A small segmentation model, trained from scratch.
Model: 2.84M parameters, 64-pixel images, arch unet, norm batchnorm, activation silu, widths [64, 128, 128].
Rows from block 2 of a small segmentation model, named by matrix and row number. Rows with one number belong to one channel. Each number is 128 + 32 x the weight over its row's rms, rounded and kept within 0 to 255. All counts start at 0.
After each channel's rows are labels from the 100 images, of 14976, where the channel reaches its highest value: "responds to" is what is common among them; "peak on" is the class under the peak. Only what is clearly more common there than usual is listed. The data: Sentinel-2 satellite tiles (TerraMesh).
# convs0: first 3x3 conv (model.enc.1.0.convs.0.weight, 128x128x3x3, each kernel summed), inputs 64-127
# convs1: second 3x3 conv (model.enc.1.0.convs.1.weight, 128x128x3x3, transposed, each kernel summed), outputs 64-127

convs0.55 [181 171 122 141 131 141 132  98 156 102 109 165 140 130  52 174 154 163  96 142 148 163  84 172 144 149 122 118 162 142 180 134 150 190  69 122  45 132  83 160 118 128 140 116 147 132 108 160 123 159 111 182 140 114 174 137 103 123  72 118 128  96 136 125]
convs1.55 [ 91 122 142 148 165 151 153 177 108 114 162 125 120 170 145 115 107 116 157 138 136  87 196 151 112 141 101  85 164 163 141 133 163 106 144 181 145 146 178  87 140 108 134 141 117 156 103  94 102 142 150 181  92 121 127 113 134  92 162 124 148 138 117  98]
responds to: main land cover: crops
peak on: crops; water

convs0.88 [133 171 121 119 100 160  87 119 109 136 129 124 147  45 130 149  81 129  94 143 126 103 109 127  95  70 107  99 152 146 119 121 186 123 124 128  89 172 105 134 151  82  94  96 194 123 120 137 105 142 109  62 140  97 156 111 108  79 131 125 204  98  96  86]
convs1.88 [129  92 129 151  83  96 152 147 122  92 158 140  82 169  95 110 106 124 190 107 155  94  84 159  49 147 144 160  83  76 172  77  46  97 134 133 218 126 122 132 138 127 130 115 130 108 171 111 177 137  75 120 111 177 104 134 128 146 113 124  93 141 115 111]
responds to: built area; crops; main land cover: crops; main land cover: built area
peak on: built area

convs0.35 [ 84 139 172 182 103  96  90  13 126 119 118 156 111  86 129 128 100  97 147 175 143 112 111  95 137 139 148  98 197 124  23  54 114 133 116  86 166 107 106 120 146 149 140  58 100 120 141 160 107 112 122 151 154 102 137 155 179 106 110 157 163 124 122 141]
convs1.35 [181 167  86  97 169 116 147 172 110  80 146 151 125 145 129 120 129 115  93 140 130 106 191 150 133 184 145 125  93 151 169 147 129 135 141 144 150 144 114 112  68  77 102 184  93 143 118 129 150 160 158 117 124 142 111 108 105 133 161 122  73 127 108  76]
responds to: built area; water; crops; main land cover: built area
peak on: built area

convs0.3 [162 135 108 130 116 158 148  57 116  67 159  91 137  92 143 123 124 122 127 117 166 137 197 125 150  96 122 122  78  79  84 148  43 132 127 143 141 117 146 136 108 152 136 152 140 125 104 148 135 131 141 123 152  61 121  85 138 143 119  45  89 109  75  88]
convs1.3 [118 145 222 151 136 132 159 119  91 126 117 121 179 117 113 170 163 197 107 112 166 109 103  87 128 160 157 143 152 150 107  44 170 135 161 172 173  76 100 120 128  95 134 177 104 185 142 132 115 100 136 146 125 130 158 143 149 159 193 153  76 105 139  66]
responds to: water; main land cover: water; flooded vegetation
peak on: water

convs0.119 [116 109  91 114 129 122 142 171 173  96 157 115 138 104 198 109  83 150 168 112 108 212 113 154  92 145 155 127 142 122 124 113  82 145 117 164 160  83 166 199 136 107  75 181 169 125 152 113 103 110 127  90  73 188  84  85 139 112 193 134 131  52 130 138]
convs1.119 [146 130  86 124  95 184 139 105  61  71  81 122 169 157  77 142 136 132 158 139 185 118 122 139 159  70 118 107 106  51 106 136 131 135  77 133  97 160 139 113 141 158 172 107 111  95  82 154 170 106 131 115 133 116 174 161 156  98 115  97 165 132 180 149]
responds to: main land cover: crops; flooded vegetation
peak on: crops; water

convs0.124 [109 136 121 175 138 100 120  91 223 132  78 134 139 101 116 113  95 154 115 142 175  97 150 111 124 181 127  73 132  62 151  74 139  85 146 106 130 114 113 107 111 133 160  69  99 139 173 156 108  75 132 155 111 163 108 128 126 120 102 173  89 101 104  95]
convs1.124 [126 175  84  93 154 141 197 137  82 145 103 126  77 138 132 129 162 109  80 169 146 130 117 122 151 121 109 108 129 111 104 159 118 102 138 135 117 168 166  86 113 168  95 167 141 139 117 119 173 197 136 138 181  97 129 101  95  81 141 120 117 133 135 136]
responds to: water; flooded vegetation
peak on: crops

convs0.92 [ 96  84 117 127 122 152 149  93 130 112 112 169 132 131 124 128  91  87 139 114  47 118  48 126 112 122 118 115 208 113 127 154  97  96 135  85 162 102 103 104 151 163 136 132 148 102 168  64 151  97 155 105 136 153 141 165 150 126 124 139 124  91 136 191]
convs1.92 [160 138 152 106 162  61 104 173 131  66 121 147  89  33 128 142  83 107 111 207 159 178 113 137 121 114 134 121  77 165 107  82 180 142 125 115 123 112 127 131 153 142 117 149 108 146  93 165  98 176  92 122 112 119  75  93 107  99 151 180 157 181 126 158]
responds to: main land cover: built area
peak on: built area

convs0.38 [121 161 117 167 118 108 148  87 127 100  92 100 104 125 157 121 126 148 113 125 157  82 133 116 147 150 143  92 132 103  84 115 146 100 145 111  86  96  80 108 146  89 128 124  99 117 140 108 132 111 148 144 168 154  99  82 158  92 106 148 115  62 155  84]
convs1.38 [132 115 181 125 118 146  97 204 126 108 142 134 142  83 139  97  98 139 143 129 153  79 159 162 135 101 136 150 186 101 139 174 118 193 131  89 214 140 153 112 122 160  68 136 152 151  95 146  88 120 126 121 124 118 139 164 137 136 117 139  85 160 126 161]
responds to: snow or ice; main land cover: snow or ice
peak on: snow or ice

convs0.58 [101 113 125 122  80  60 168 126 154 154 143 110 137 131  89  73 146 107 150 143 101 107  88 109  95 101 134 152 101 102 142  79  92  56 153 128 108 101 138 111 137 118 129 135 142 147 138 135 210  82 122 148  88 122 139 201 154 159 167  82 131 132 100  40]
convs1.58 [135 114 147 154 144 188 136 166  85 133  60 137 128 129 126 137 140 147  81 111 144 192 144 131 150 158  75  74 127 129 182  98 157 109 145  74 133  90 154  96 158 130  88 123 138 164 149 137  85 190 139 145 126 138 125 115  83 116  68 151 104 117 180 191]
responds to: snow or ice; main land cover: snow or ice
peak on: trees

convs0.126 [151 127 158 105 116 121 127 156 179 166 124 210  80  95  11 161  69 175 124 144  82 137 123 110 136 149 143  96 128 104 186 100 100 112 107 151 165 164 134 122 180 116 143 130 115 160 118 162 140 165 129 161  85 118  66 139 156 143 127 112 127 139 167  68]
convs1.126 [177  87 116 138 144 189 141 156 120  98 133  82  37 153 137 102 219  95 108  99 142 126 144 159 136 110 120  95 131 141  57 142 156 165 121 161 131 120  90 114 140 165 103 157 120  56 131 115  95 112  96 132 186 136 132 119 134 107  93 176 160 130 135  93]
responds to: snow or ice; main land cover: snow or ice
peak on: snow or ice

convs0.13 [125 109 142 128  89 120 130 179 100 114 122 115  43 135  80  88 111 111 178 146 122 170 113 103 136 122 107 173 195 157 118 136 140 102 105 114 117 153 138 100 141 117 132 123 130 121 111 150 132 107  86 140 131 122  39  90 128 120 110 120 113 138 156 119]
convs1.13 [173 133 166 189 108 114 108 111 121 110 178  83 179 154 158  88 215 152 180  49 141 142 162 103 165 126 137 132 140 166 131 141 124 166 133 150 112 131 147 154 136 159 120 107 109 154 143 132  85 136  62 127 126 116 167 202 103 150 108 115 161  90 157 140]
responds to: main land cover: crops
peak on: crops

convs0.81 [147 143 145 108 154  73 156 167 108 129 163 124 169 124 182 109 126  71  49  76 167 127 160 121  81 126 144 136 170 208 146 134  89 112  82 112 150 147 189 133 171 184 132  79 145 161  87  86 153  91 179  63 175 143 155 116 117 131 157 140 116  94 118 133]
convs1.81 [121  51 102 118 141 109 150  92 118  67 164 165 110  57  62 134 134  99 124 189 145 101 159 138  70 179  84  88 109 148 170 131 122 144 176 130  73  73 117 140  80 116 178 125 118 100 116 119 142 105 118 152 140 155 110 113  79 142  55 144 147 139 135 108]
responds to: clouds; main land cover: clouds
peak on: clouds

convs0.47 [145 223 114  88 155 125 115 181 148 190  91  82 137 125 113 102 116 123 116 154  93 130 102  83 189 114 146 164  57 142 132 169 115 135 144 124 151 139 113 134 158 109 136  96 158  91 136 126 153  94 177 125 129  69 138 116 208 124 131  78 144 118  87 120]
convs1.47 [142  70 128 162 116  77 162 133 133 154  90 133  88 128 121  77 158  90 158  87 168  90 115 184  58 108 104  55 141 119  98  87 136 146 119 121 109 106 120 100 124 150 161 148 183 137 123 102  87  56 130 179 137 159 122 145 135 107  70 159  97 117 100 103]
responds to: clouds
peak on: clouds

convs0.68 [123 158 125 115 124 111  80  88 132 131 106  93 146 113 121 133 109 101 134  79  50 134 117 136 120 112 112 132 102 115  38 135 121 147 120 108  84 155 175 110 171 184 130  41 130 109 105  87 137 125 104  80 105 109 136 222 144 108 140  88 169  93 139 136]
convs1.68 [112 118 133  89 152  87 168 176 138 137 143 138  49  97 154 195 160  88 144 145 147 180 131 159 158 127  61  96  85 142 180 124 103 127 121 149 137  88 174 111  93  99 154 162 170 146  95 152 124  97 175 170 151 165 152 107 122 143  90 117  69 173 149 122]
responds to: built area; crops
peak on: built area

convs0.86 [115 123 118 160  64 171 145  43  90 150 130 157 118 101 153 146 192 160 138  88 136 123 115  94  68  82 101 129 164 122 139 149 128 122 131  85 107 139 142 134 124 157  62 126 144 140 136 101 153 122 126 110  83 147 111 102 139 109 139  93  91 115  96 112]
convs1.86 [147 151 146  98 136  81 105 185 101 117 132 105 181 125 134  85  41  76 123 127  83 131 100 140 176 195 170 158  93 170  89  53 101 141 137 107 145 116 138 125 126 103 141 123 108 157 130 139  85  52 161  47  94  97  55 120 149 137 113  74 174 216 150 119]
responds to: main land cover: crops
peak on: crops

convs0.40 [126 161 154 141  59 137 123 183 107 130  98 118 128 144  47  94 128 118 116 119 194  93 173 137 130  64 109 124  70 172 162 125 129 143 145 110 120 152 161 130 122 137 150 119 141 136 161 114 174 175 158 144 125  86 170 135 157 132  92  31 149 121 116 134]
convs1.40 [185 132 154 175 145 141  79  95  72 129 142 122  78 146 181 122 181 159 101  76 141 158  59 102 106 130 180 185 116 143 115 117 145 113 127 213 143 136 107 118 139 189 152 106 145 107  67 129 147  91 123  99  74 129 156 144 107  97 101 183  94 107 118 141]
responds to: crops; main land cover: crops
peak on: crops

convs0.43 [174 170 149 121 110 100 114 217  75 150 130 150 160  94  31  98 120 124 129 187  74 186 113 134 113 106 180 110 133 141 134 189 130 104 126 185 166 107 115 187 154 108 135 139 150 126 119 165 110 180  92  74 151 158 117  89 129 105 154 128 118  62 146 157]
convs1.43 [ 73 123 105 180 131 154 105  92 147  72 112 111 105 110 162 138 137 101 156 106 164 136 227 126 106 153 128  65 206 183 122  92 136 128 139 164  71 141  77 127 142 136 110 133 127 110 128 138 118 134 130 128  94  96 137 154  61 109 105 144 160 156 138 141]
responds to: flooded vegetation
peak on: water

convs0.109 [103 185 116  83 118 139 119 152  82  44 140 136  84 111  72 136  79 103 127 148 112  96 120  75  94 127 127 111 118  92 104 112  75 132 103  88 129 141 165 131 104 109 101 150 132 156  94 107  71 118 142 138 168  64  80   9 104 144 151 101 159  37 129  93]
convs1.109 [153  70 160 156 111 137 109  83 116 137 135 153 189  79 159 137 172 123 129 120 130 132 206 111 119 139 169 137 145 172 158 132 180 158 119 119  84 113 133 144 170 123 134 140 120  98 157 127 182 149 138   6  80 132 137 160 128  94  85 193  60 162 154  81]
responds to: main land cover: water
peak on: water

convs0.10 [135 128 176  99 130 152 149 201  99  63 164 206 157 107 134 144 123 107 170 146 210 165 126 100 118 120 120 155 120 104  80 157 130  86  85 125 100 107 117 156 141 156 116 172  63  86 155  84  90 133 107 161 141 128 149  78 144 164  89 126 127 129  69 185]
convs1.10 [170  98 128 192 123 133  72  92 144 140 158  48 149 129  76 128 115 180  98 112  62 143 176 115 151 140 137  99 104 162 141 145 119 110  96 167  86 186 107 141 123 103  98 122 140 195  86 141 137 159 107  84 123 142 112 134 143 106 135 142 171 105 189  74]
responds to: main land cover: crops
peak on: water

convs0.18 [ 95 170 120 118 107 183 153 119 114 143 138  95 185  78 191 125 181 122 157 130 112  46 143 191 135 157 157 124 150 109 142  75 124 179 154 176 100 126 138 139  86 105 138 180 156 166 136 157 113 171 166 136 150  85 156  87 118 157 145  93 126 161 139  92]
convs1.18 [ 98 142 127 139 135 141 155 160 144 143  89 119 184 201 131  87 115 159 153 157 156 174 129  84  83 124  99 159  47 153 104 110 170 127 209 184 173 120 114 111 249 188  99  65 149 134 132 143  97 131 111 110  81 139 174 159 107 143 129  97 107 116 130 115]
responds to: water; main land cover: water; flooded vegetation
peak on: water

convs0.22 [118 121  72 164 120  90  82  57 148 143 172 147 160 149 131  58 135  78  94 123 190  93 157 134 134 108 138 139 136 117  71 131  66 173 129 109 142 130  62 135 149 103 178 101 120 106 150 116  84  88 140 121 141  69 148  67  94 140  68  99 134 137 138 137]
convs1.22 [152 154 146 150 167  75 190 162 116 102 119 102  96 159 139 160 149 177  71 127 138 142 130 130  86 159  99 120 127  83 191 137 113  81 140 181 118 163 138 122 106 106 151 173 159 124 151 105 155 111 116 132 100 105 140 136 168  79 170 170 137 114  95  93]
responds to: crops; built area; main land cover: crops
peak on: crops; built area

convs0.12 [107 111  96 151 123  80  75  92 171 128  70 107 161 157 152 102 152 140 152 177 158 105  47 137 122 148 187 116 125  84  71 117  52  97 108 117 120 124 141 125 131 162 125  98 132 110  92 131 113  67 143  95 108  64 158  90 134 112  90  77 108 140 102 102]
convs1.12 [184 100 183  75  94 115 158  94  97 103 119 161  94 159 156 163 114 173 116 100 112  57 216 144  78 147  74 164 132  83 145 146 176 129 146 125 100  91 139 115 106  77 119 134 146 156 114 160 109 216 131 114 132 133  88 147 112 138 104 109 157 107  93 120]
responds to: crops; built area; main land cover: crops
peak on: crops

convs0.49 [123 150  95 164 113 119 187  90  79 140 151  90 134 138  87  92  85 103 112 120 192 167 104 151  95  93 115 115 139 176 131 141 203  80 162 126  95 127 107 107 116 128  98 117 144 169  85  84 103 144 132 140 128 107  97 102  81 118 141 120 124 183  81 145]
convs1.49 [ 96 114 173 173 130 166 112 134 115  79 143 168 157 119 154  96 175 133 184 134 153  63 100 102 111 184 125 104 151 134 136 146  89 181 141 112 128 140  85 137  94 172 181 162 108 102 156 155 165  71  80 137  68 112 158 156 107 135 126 156 137 127 103 147]
responds to: main land cover: crops
peak on: crops

convs0.90 [ 66 154 159 106  84 115  91 108 147 125  85 130 149 135  93 120 107 155 180 123  75 115 133 109 139  96 110 123 172  78  93  93 135 135 136 110 149 135 116 163 102 173 105 160  91 103 100 137 100 115 111 195 177 177 185 131 146 111 144 145 184 125 148 153]
convs1.90 [177  98 170 158 186 113 144 113 100 138  87 108  98 138 142 128 111  67  54 135 128  99 151 133  93 151 126 108 116 206 146 121 141 112 111 143 163 109 107  75 102  25 170 119 129 138 132 127 174 145 126 106  50 142 136  98 124 165 109  98 114 157 155  78]
responds to: water; main land cover: water; flooded vegetation
peak on: water

convs0.5 [139  84 115 149 179 102 107 102 186 138  76 118 134 168 122  78 132 133 118 112 118 156 128 108  83 147 116  94 136 123 112 170 101 132  91  87 112 101  96 170 173 124 113  94  45 116 160 153  98  98  99 143  84 152 160 188  91 111 123 100 132 105  95 172]
convs1.5 [154 166 170 105 113 113 101 138 101 101  78 160  79 124 113 152 106 127 128 136 135 110 148 179 144 139 148 128  78 148 157 149 109 116 101 161  44 154 145 122  60 126 107 128 124 123 116 153 159 132 113 129 187 189  88  57 134 120 132 175 136 171 118 113]
responds to: built area; crops; water; main land cover: crops
peak on: built area

convs0.115 [ 80 149 145 186 132 170 157 148 121 179  59 160  93 116 124 148 109  70 126 112  77 137  54 191 114 156 113 150 194 173 179 109 160  87 141 151 130  95  90 103 182 119 134 136 146 107 157 137 152  82 178  98 138  98  96 130 106  97 147 161  90 158 139 165]
convs1.115 [103 100  35  72 123  95 182 134 118  77 142 114 185 118 112  93  94  99 180 160 160  93 162  89 165 104 129 118 134 157 113 149 118 146 148 135 126 115  82 134 135 133 122 115 157 152 121  94 158  91  96 121 108 145 109 126 114  98  71 132 147 129  95 152]
responds to: built area; crops; main land cover: crops
peak on: crops; built area

convs0.104 [118 176  99 150  87 190 102  68  68 120 107 142 105 136 145  89 201 142 133 122 128  73 149 102 111  42 117 122  97 153 191 126  82 103 121 113 150  92 123 103 141 165  93 108 147  99 141 163  94 156  83 119 139 120 147 155 127 178 123 119  74 113 129 159]
convs1.104 [122 126  87  81 118 104 189 160 164 119 133 135 117  84 102 103 127 136  50 116 168 119 110 220 127 103  79 103  99 161  83  91 137  96 156 180 148 128 120 135 128  80 120 114 128 158 104 149 150 134 114 119  76 140 135 118 131 162 170 119 150 147 135 133]
responds to: main land cover: crops
peak on: crops