{
  "train_examples": 72500,
  "crop_scale_min": 0.5,
  "horizontal_flip": true,
  "blocks_per_level": 2,
  "dropout": 0.05,
  "orthogonalizer": "polar_express"
}
Rows from block 2, named by matrix and row number. Rows with one number belong to one channel. Each number is 128 + 24 x the weight over its row's rms, rounded and kept within 0 to 255. All counts start at 0. After the name is the row's rms in percent of the matrix's.
# convs0: first 3x3 conv (model.enc.1.0.convs.0.weight, 128x128x3x3), inputs 32-47, a 3x3 kernel for each
# convs1: second 3x3 conv (model.enc.1.0.convs.1.weight, 128x128x3x3, transposed), outputs 32-47, a 3x3 kernel for each
convs0.7 100 [136 149 137 165 172 141 126  91  86 113  85  92 116  86  45 129  98 108  89 118 115 146 116 133 167  98 140 160 123 113 157 151 124 122 106 105 130  89 137 133 138 165 134 147 119 122 151 156 121 106 123 112 111 151 142 114 110 115  91 134 116 125 168 150 113 122 116 136 164 135 151 143 101  88 139 111 133 111 144 133 144 144 139 117 146 141 139 106 113  95 129 118 150 111  90 135 118 123 131 155 140 113 133  90 111 117 161 130 167 139 118 149 136 150 106 116 137 125 135 128 108 111 136 113 151 158 122 120  88  88 112 120 128 162 120  91 130 101  97 114 132 119 128 136]
convs1.7 096 [113 114 108 124 129 102 143  93 104 140 166 144 158 123 144 121 115 137 142 106  75 101  98 153 125 148 111 100 124 119 106 136 144  91  87 123 124  96 122  99 123  87 158 167 145 112 110 116 129  77  75 162 167 104 116 110  83 118  85 120 131 141 120 141 133 115 135 122 117 101  91  74 141 125 128 126 132 146 144 167 145 143 166 143 123  95 145 140 147 107 136 128 134 161 155 141 116 139 114  96 109 118 127 105 121 190 135  80 157 146 142 136 154 122 117 130 138 110 140 132 138 107 141 115 127 120 167 128 103 148 168 142 145 159 164 152 130 158 141 131 127 175 181 175]
convs0.8 098 [ 96 111 110 105 147 138 137 106 108 170 130 142 119 131 116 157 139 102 145  99 147  90  68 148 144 108 105 119 101 143 124 165 114 130 113 118  95  98 141 142 164 101 124 136 185 138 120 104 135 147 138 136 107 115  83  78 111 109  67 148 123 100 109 108 128 102 121 173  80 116 141 126 117 105 151 187 134 142 138 122 124 145  60 137 117 154 167 131 136 112 132 106  93 153 131  98 135 152 134 110 101 131 118 156 148 129 143 150  99 114 128 125 149 116 112 140 116 140 102 140 118 128 166  92 140 139 127 133 129 155 162 118 141 206 109 142 145 102 131  93 123 132 120 113]
convs1.8 099 [131 133 125  96  87 101 117 167  73 122 118 119 110 131 115 138 159 102 140 123 107 156  93  93 143 100  80 107 143 146  98 170 164 137 149 144 131 142  89 159 125 107 123 157 146 106 148 168 140 177 136 110 141  99 156 110 156 204 116 187 147  87 137 141 139 137 106 160 135 138 141 143 154 134 134 119 127 113 144 131 148 109 146 127 187 153 139 194 144 121 144 122 151 149  98 153 112 112 151 154 115 120 181 113 111 193 107 141 131 165 109 116 146  60  72 179 128 147 137 131 148 124  96 134 165 125 139 171  90 139 108  97 116 132  84 165 106 117 132 119 161 108 118 158]
convs0.9 098 [117 135 103 113 116  97 114 122 113 112 119 124 137 112  89  94 128 129 109  93 118 168 143  93 106 127 135 156 162 128 155  93 128 106 145 137 151 120 125 108 129 182 121 162 152 103 105 111 167  97  99 101 130 122 113 143 150 115 106  98 115  92 109 134 120 101 108 106 131 122 109 119 160 161 164 155 172 141 141 112  93 151 164 151 140 111 146 148 158  97 126  97 130  88 112 164 138 152 153 137 120 115  89 116 144 114 144 133 109 109 123 111 117 137 119 133 137 116 133 141 108 140 124 131 132 119  94 139 133 144 187  71 161  90 150 113 158 142 138 151 151 106 141 102]
convs1.9 097 [130 121 116 147 123 159 158 160 170 113 117 132 148  98 113 139 164 130 111 133 153 112 117 119 128 166 145  92  91 106 132 136 105 141 138 127 154 113 105 141  96  95 139  90 104 111 115 154  88 131 199 135 163 155  91 115 120 118 122 104 118  85 101 152 157 119 115 100 136 128 136 123  85 141 101 168 118  98  74 100  99 132 102 141 162 154 152 123 118  85 112  93 104 140 101  62 116 111 106 140 129  88 132 158 101 107  66 118 148 126 143  93 111 126 148 106 105 124 102 147 142 131 132 164 137 127 142  71 163  59 177 164 173 150 151 123  90 145 134  97 125 106 104 137]
convs0.10 101 [118 107  90 120 113  78 144 116 114 144 109  96 178 134 161 169 107 133 120  95 131 142  89 127 159 137  84 123 153  94 147 134 114 120 130 110 116 111 108 145 116 130 131 149 125 151 131 125 136 142 144 137 131 149 111  81  87 174 122 137 169 108 104 120 102 121 103 164 131  97 135  93 138 126 120 115 140 116 111 159 129 121 141 137 147 154 133 139 148 151 126 109 137 147 188 174 149 161 190  94  96 109 158 124 117 112 141 101 115 129 129 142 130 114 111 150 132 131 113 165 131 120 167 136 151 124 138 134 142 164 170  85 129 182 143 146 152 136 131 136 102 152 138 118]
convs1.10 101 [156 158 151 133 156 138 144 173 118 101 148 112 110 157 123 141 130 142 179 175 114 125 161  98 159 121 125 110 132 167 140 158 115 109 107 131 132 112 130 121 115  90 111 151 110 107 146 149 123 109 115  90  98  93 144 103 138 142 115 114 137 125 113 132  92 124 113  99 103 123 120 107 129 114 148 116 150 160 159 141 146  90 120  67 135 149 100 110 133 108 128 107 114 129 115 140 126 115  96 137 142 111 166  97 110 153 173 117 138 127 122 164 135 102 121 165 154 151  98 122 122 118  96 117 111 149 121 109  85  77 111  69 126 125 120 130  90  64 136 113 151 143 164 150]
convs0.11 102 [117 147 123 108 108 135 169 157 163 116 102 137 113 114 132 110 133  94 133 115 133 106 140 129 104 140 141  99  78 159 127  97 146 133 141 109 116 123 112 128 164  57  88 128 123 135 113 111 112 103 106 138 137  99 141 132 138 138 113 168 110 121 172 108 144 140 115 153 142  90  88 131 103 107 127 111 105 170 120  79 156 127 104 183 101 135 146  92 114  99 144 147 156 126  94 122 130  96 110 114 100 115 114 112 126 165 155 169 138 170 171 112 149 126 138 125  96 132  92 106 124 124  99 121 162 143 123  78 107 111 138 125 151 143 176 128 111 104 138 115 123 115 124 112]
convs1.11 098 [142 113 111 142 103 139 114 124 100 130 116 106 119 136 117  77 133  94 146 138 116 148 156 120 125 134 110  71  80  96  97 132 139 164 160 131 139 191 148 117 184 139  89 133 142 168 163 151 106 118 126 160 115  88 117 112 145 115  88 139 136 129 122 126 155 126 130 204 168 134 190 154 101 124 129  87 134 140 123 128 147 127 132 117 167 161  94 117 112 149 141 135 143 157 149 146 158 143 175 131 123 122  95  84  79 139 138 125 132 151 120 181 144 165 151 162 139 135 136 104 113 125 101 136 102 143 149 116 124 111 114 107 152 106 119 142 154 159 139 102 130 115 116 162]
convs0.12 100 [133 130 112  99 126 141  74  73 124 145 112  82 132 100  84 135 105 102 136 124 124 137 113 114 139 169 133 148  91 108 108 135 140 100 107 190 112 122 103 123 108 120 111 108 114 113  90  89 145 111  97 147 153 154 114 123 170 157 110 135 136 110 166  75  81 107  96 138 112 138 115 139 101 140  84 108 112 152 128 126  94 115  88  65  83 109  75  74  53 102 132 122 108 137 111 122 107 156  95 135 107  85 133  95  95 115  95 131 104  88  65  75 109 128 104  86 117 146 101 130 133 125 142 121 121 138 142 166 123 141 115 144 136 119 161 137 128 127 124 164 133 113 110 133]
convs1.12 100 [167 186 148 173 177 121 126 113 127 156 184 120 126 149 106 117 133 122 114 145 112 134 136 165  92 106 151 124  98 117 139 133 157 152 164 137  96 129 123 118 102 112 128 113 126 132 133 137 103  99  95  68 109 186 110 149 191 101 110 154 112 132 138 126 126 114 146 143 173 113 144 113 132 119 127 121 138 154 129 133 133 173 161 147 185 170 154 136 143 170 162 161 163 151 137 134 147  93 126 136 150 161 149 213 145  98 146 137  74 108  88 157 135 147 123 130 147 123 114 151 150 146 103 129 154 165 160 138 117 108 142 121 107 106 133 118 160 131 109 113 138 103 111 149]
convs0.13 101 [152 106 112 125 137  98 146 128  87 161 121 144 117 141 145 136  90 145 159 108 112  98  98 132 142 140 128 156 113 125 122 125 135 122 147 124 118 103 117 113 141 116 110  91 122 115  80 113 134 129 131 142 108  80 122  90 115 102  83 120  98 102 130 121  94 127 102 117 123 109 105 124 124 117 122  88 119 121 102 118 185 118 143 142 138 162 153 153 130 129 111 112 138  99 132 183  95  93 143 162 151 127 145 102  95 121  86  82 135 120 123  93  95  97 114  93 116 100  89 122 106 127 130 132 129 157 121 113 125 124 155 145 113 161 195 158 144 152 143 189 150 134 148 149]
convs1.13 111 [137 124 115 119  60  69 116  78  72 165 133 122 163  79 130 125 112 106 125 107 138  93 126 163 143 134 112 139 119  97  86 111  98  71  87  97 148 127 120 148 107 137 120 139 154 128 101 114 118 139 164 168 161 188 110 136 146 118 125 105 116  97 104 162 138 144 160 143  99 176 141 115 104 176 153 136 154 179 109 155 122 110  96 141 137 151 142 125 119 110  88 124  87 148 135 106 158 109 115 159 172 123 138 153 124 104 130 122 120 141 114 144 123 152 137 134 135 136 111 136 142 133 133 128 160 170 129 100 125 117  92 141 108 110 160 116 108 109 158 138  85 115  97 108]
convs0.14 099 [156 151 128 121 144 109 139 179 144 110 102  98  77 149 140 124 141 139 147 150 150 108 160 156 102 154 149 156 157 111 145 137 121 126 106  88 136 145 141 142 101 119  98  97 109  98  72 134 133 102 119 103 134 119 136 125 129 132 186 104  97 167 147 137 154 124 112 127 116 123 125 112 131  92 147 112 112 136 135 201 177 160 134 123 120 108 110 135 129 111 117  80 184 146 103 122 124 105 129 128 144 150 132 150 113  94 143 114 134 122 143 144 122  85 119 105 121 216 144 106 142  93 133 167 134 188 143 109 130 151 112 127 100 169 200 137 140 166 145 110 180 127 120 126]
convs1.14 100 [140 108 176 135 153 168 147 196 190 150 167 122 156 168 159 153 132 132 128 123 104 121 136 160 123 127 140 149 132  77 129 124 123 112 102 166 153 153 136 165 174  95 136 122 135 137 133  87 157 166 148 145 144 156 136 102 154 147  91 113 137 114 101 140 160 145  95 160 168  95 133  89 100 122  76 109  79 132 115  91 151 101 150  90 112 173 117 137 125 119 164 119 124 133 104 125 129 103 116 160  97  88 133 133 157 129 160 165 137 122 137 122 132 141 150 132 156  93 122 110 113 113 185  96 170 111 139 152 122 118  85 117 130 126 137 147 127 149 151  88 120 142  97 114]
convs0.15 101 [122 124 128 115 102  89 103 122 123 113 136 113 107  77 140 106 122 109 139 122 122 137 138 119 166 142 135 121 107 140 137 105 139 135 120 130 132 135 108 118  68  87 131 121 123 113  97 119 161 170 141 121  89 127 168 140 136 120 114 124 136 144 132 128 150 131 153 105 132 149 152 146 159 162  85 148 136 136 154 132 132 136 109 123 152 116 114 133 119 124 148 126 129  98 111 121 112 119  82  98  97 145 114 105 124 149 100 128 105 129 111 113  66 129  96 122  77 146  94 114 120 151 119 132 131 134 117 121 162 127 137  90 130 166 151 123 102  89 152 138 145 116 174 100]
convs1.15 098 [ 94 120 147 176 164 148 152 119 139 145 112 143 133 146 114 123 109 122 144 126 139 106 120 152 111  95 150 104 154 158 118 138 135 133  99 160 159 101 148 129 129 118 111 129 138  99 165 134 145 156 163 159 138 140 132 180 146  97 184 147 112 169 174 152  71 112 128 143 147 125 100 163 122 123 119 126  97 109 125 121  80 119  72 125 106 120 120 128 108 112  89 149 118 154 147 140 136 119  85 153 115 113 139  93 129  95 126 100 147  94 127 120 172 134 112 163 134 111  93  99  77 140  97 106 116 132 120 147  93 136  70 103 106 100 121 109 120 136  87 146 153 125 126 138]
convs0.16 103 [111 119 148 101  95 108 132 148 124 135 100 136 132 127 122 139 151 165 132 133 136 123 130 143 126 133 153 151 144 140  91 135 143 118 165 153 133 157 167  75  94 111 168 178 185 133 127 147 114 118 148  91 136 154 163 169 198  96 151 133 150 165 169 136 138 158 136 132 155 129 124 184  93 117  83 101 121 113 114 108 107 104 156 169 122 134 118 120 175 155 156 219 182  68  61  87 155 195 166 127 137 124 108 119 137  98 150 124 118 104 142 121 100 112 161 198 148 124  94 103 113 143 133  97 148 102 141  58 136 100 116 112 102 128 122 133 142 120 142 157 122 135 147 112]
convs1.16 105 [139 147 148 120 172 178 104 123 109 139 127 164 155 124 162 140  96 123 182 120 119 141  72 106 165 126 120 138 164 125 100 126 126 116  87  94 107  96 102  67 103 126 156 140 128  74  93 101 133 143 105 104 124 105 110 154 142 151 158 142  99 169 112 150 130 125 126 125 131  87 127 117 142 126 121 129 131 144 150 139 149  99 150 123 108 122 142 118 107 106 142 140 137 134  98 126 115 139 153 149 140 125 173 127 145 121 125 136 157 124 115 177 108 141 101 127 116 165 159 169 171 144 163 145 133 122 115 150  95 127 117 127 121 133 144 133 114 145 135 102  96 140 142 140]
convs0.17 100 [165 177 170 138 147 118 135 109 126 149 119 169 140 157 143  94 121 128 169 135 133 156 117 110 126 163 173 145 143 125 148 121 147 144 128 123 148 160 115 131  86  94 110 107 108 129 127 117 142 150 108 154 115 134 129 100 132  62 148 152 115 145 156 133 172 139 127 142 148 148 113 133 118 111 137 112 124  78 179 155 110 137 146 154 110  91 148 109 143 125 133 127 151 123  98 121 141 163 128 131 122 135 142 121 102  99  79 103 121 109 130 141 140 162 122 119 102 122 118 126 136 162 134 192 151 108 120 131 119 172 170 150 181 129 131 126 119 107 136 106 105 128 132 110]
convs1.17 110 [115 103 101  93 103 117 105  89  94 121 110 135  91 114 130 107 110 142 143 117 139 141  76  60 111  90 142 118 112  88 130 104 115 139 117 135 166 136  96 145  93  87 132 144  92 139 147 148 111 117 113 106  93  91 106 132 148 126 119 113 107  98 112 131 146 145 129 127 142 120 125 100 141 108 150 134 148 119 144 125 110 148 116 119  83 105  86 144 114 119 122 118 133 135 121 123 133 110 152 116 155 168 160 177 179 166 166 140  98 139 145 131 153 215 160 175 190 144 130 106 148 126 126 145  93 153  73  98 118 118 130 141 123 142 118 100 129 157  65 105 141 125 121 190]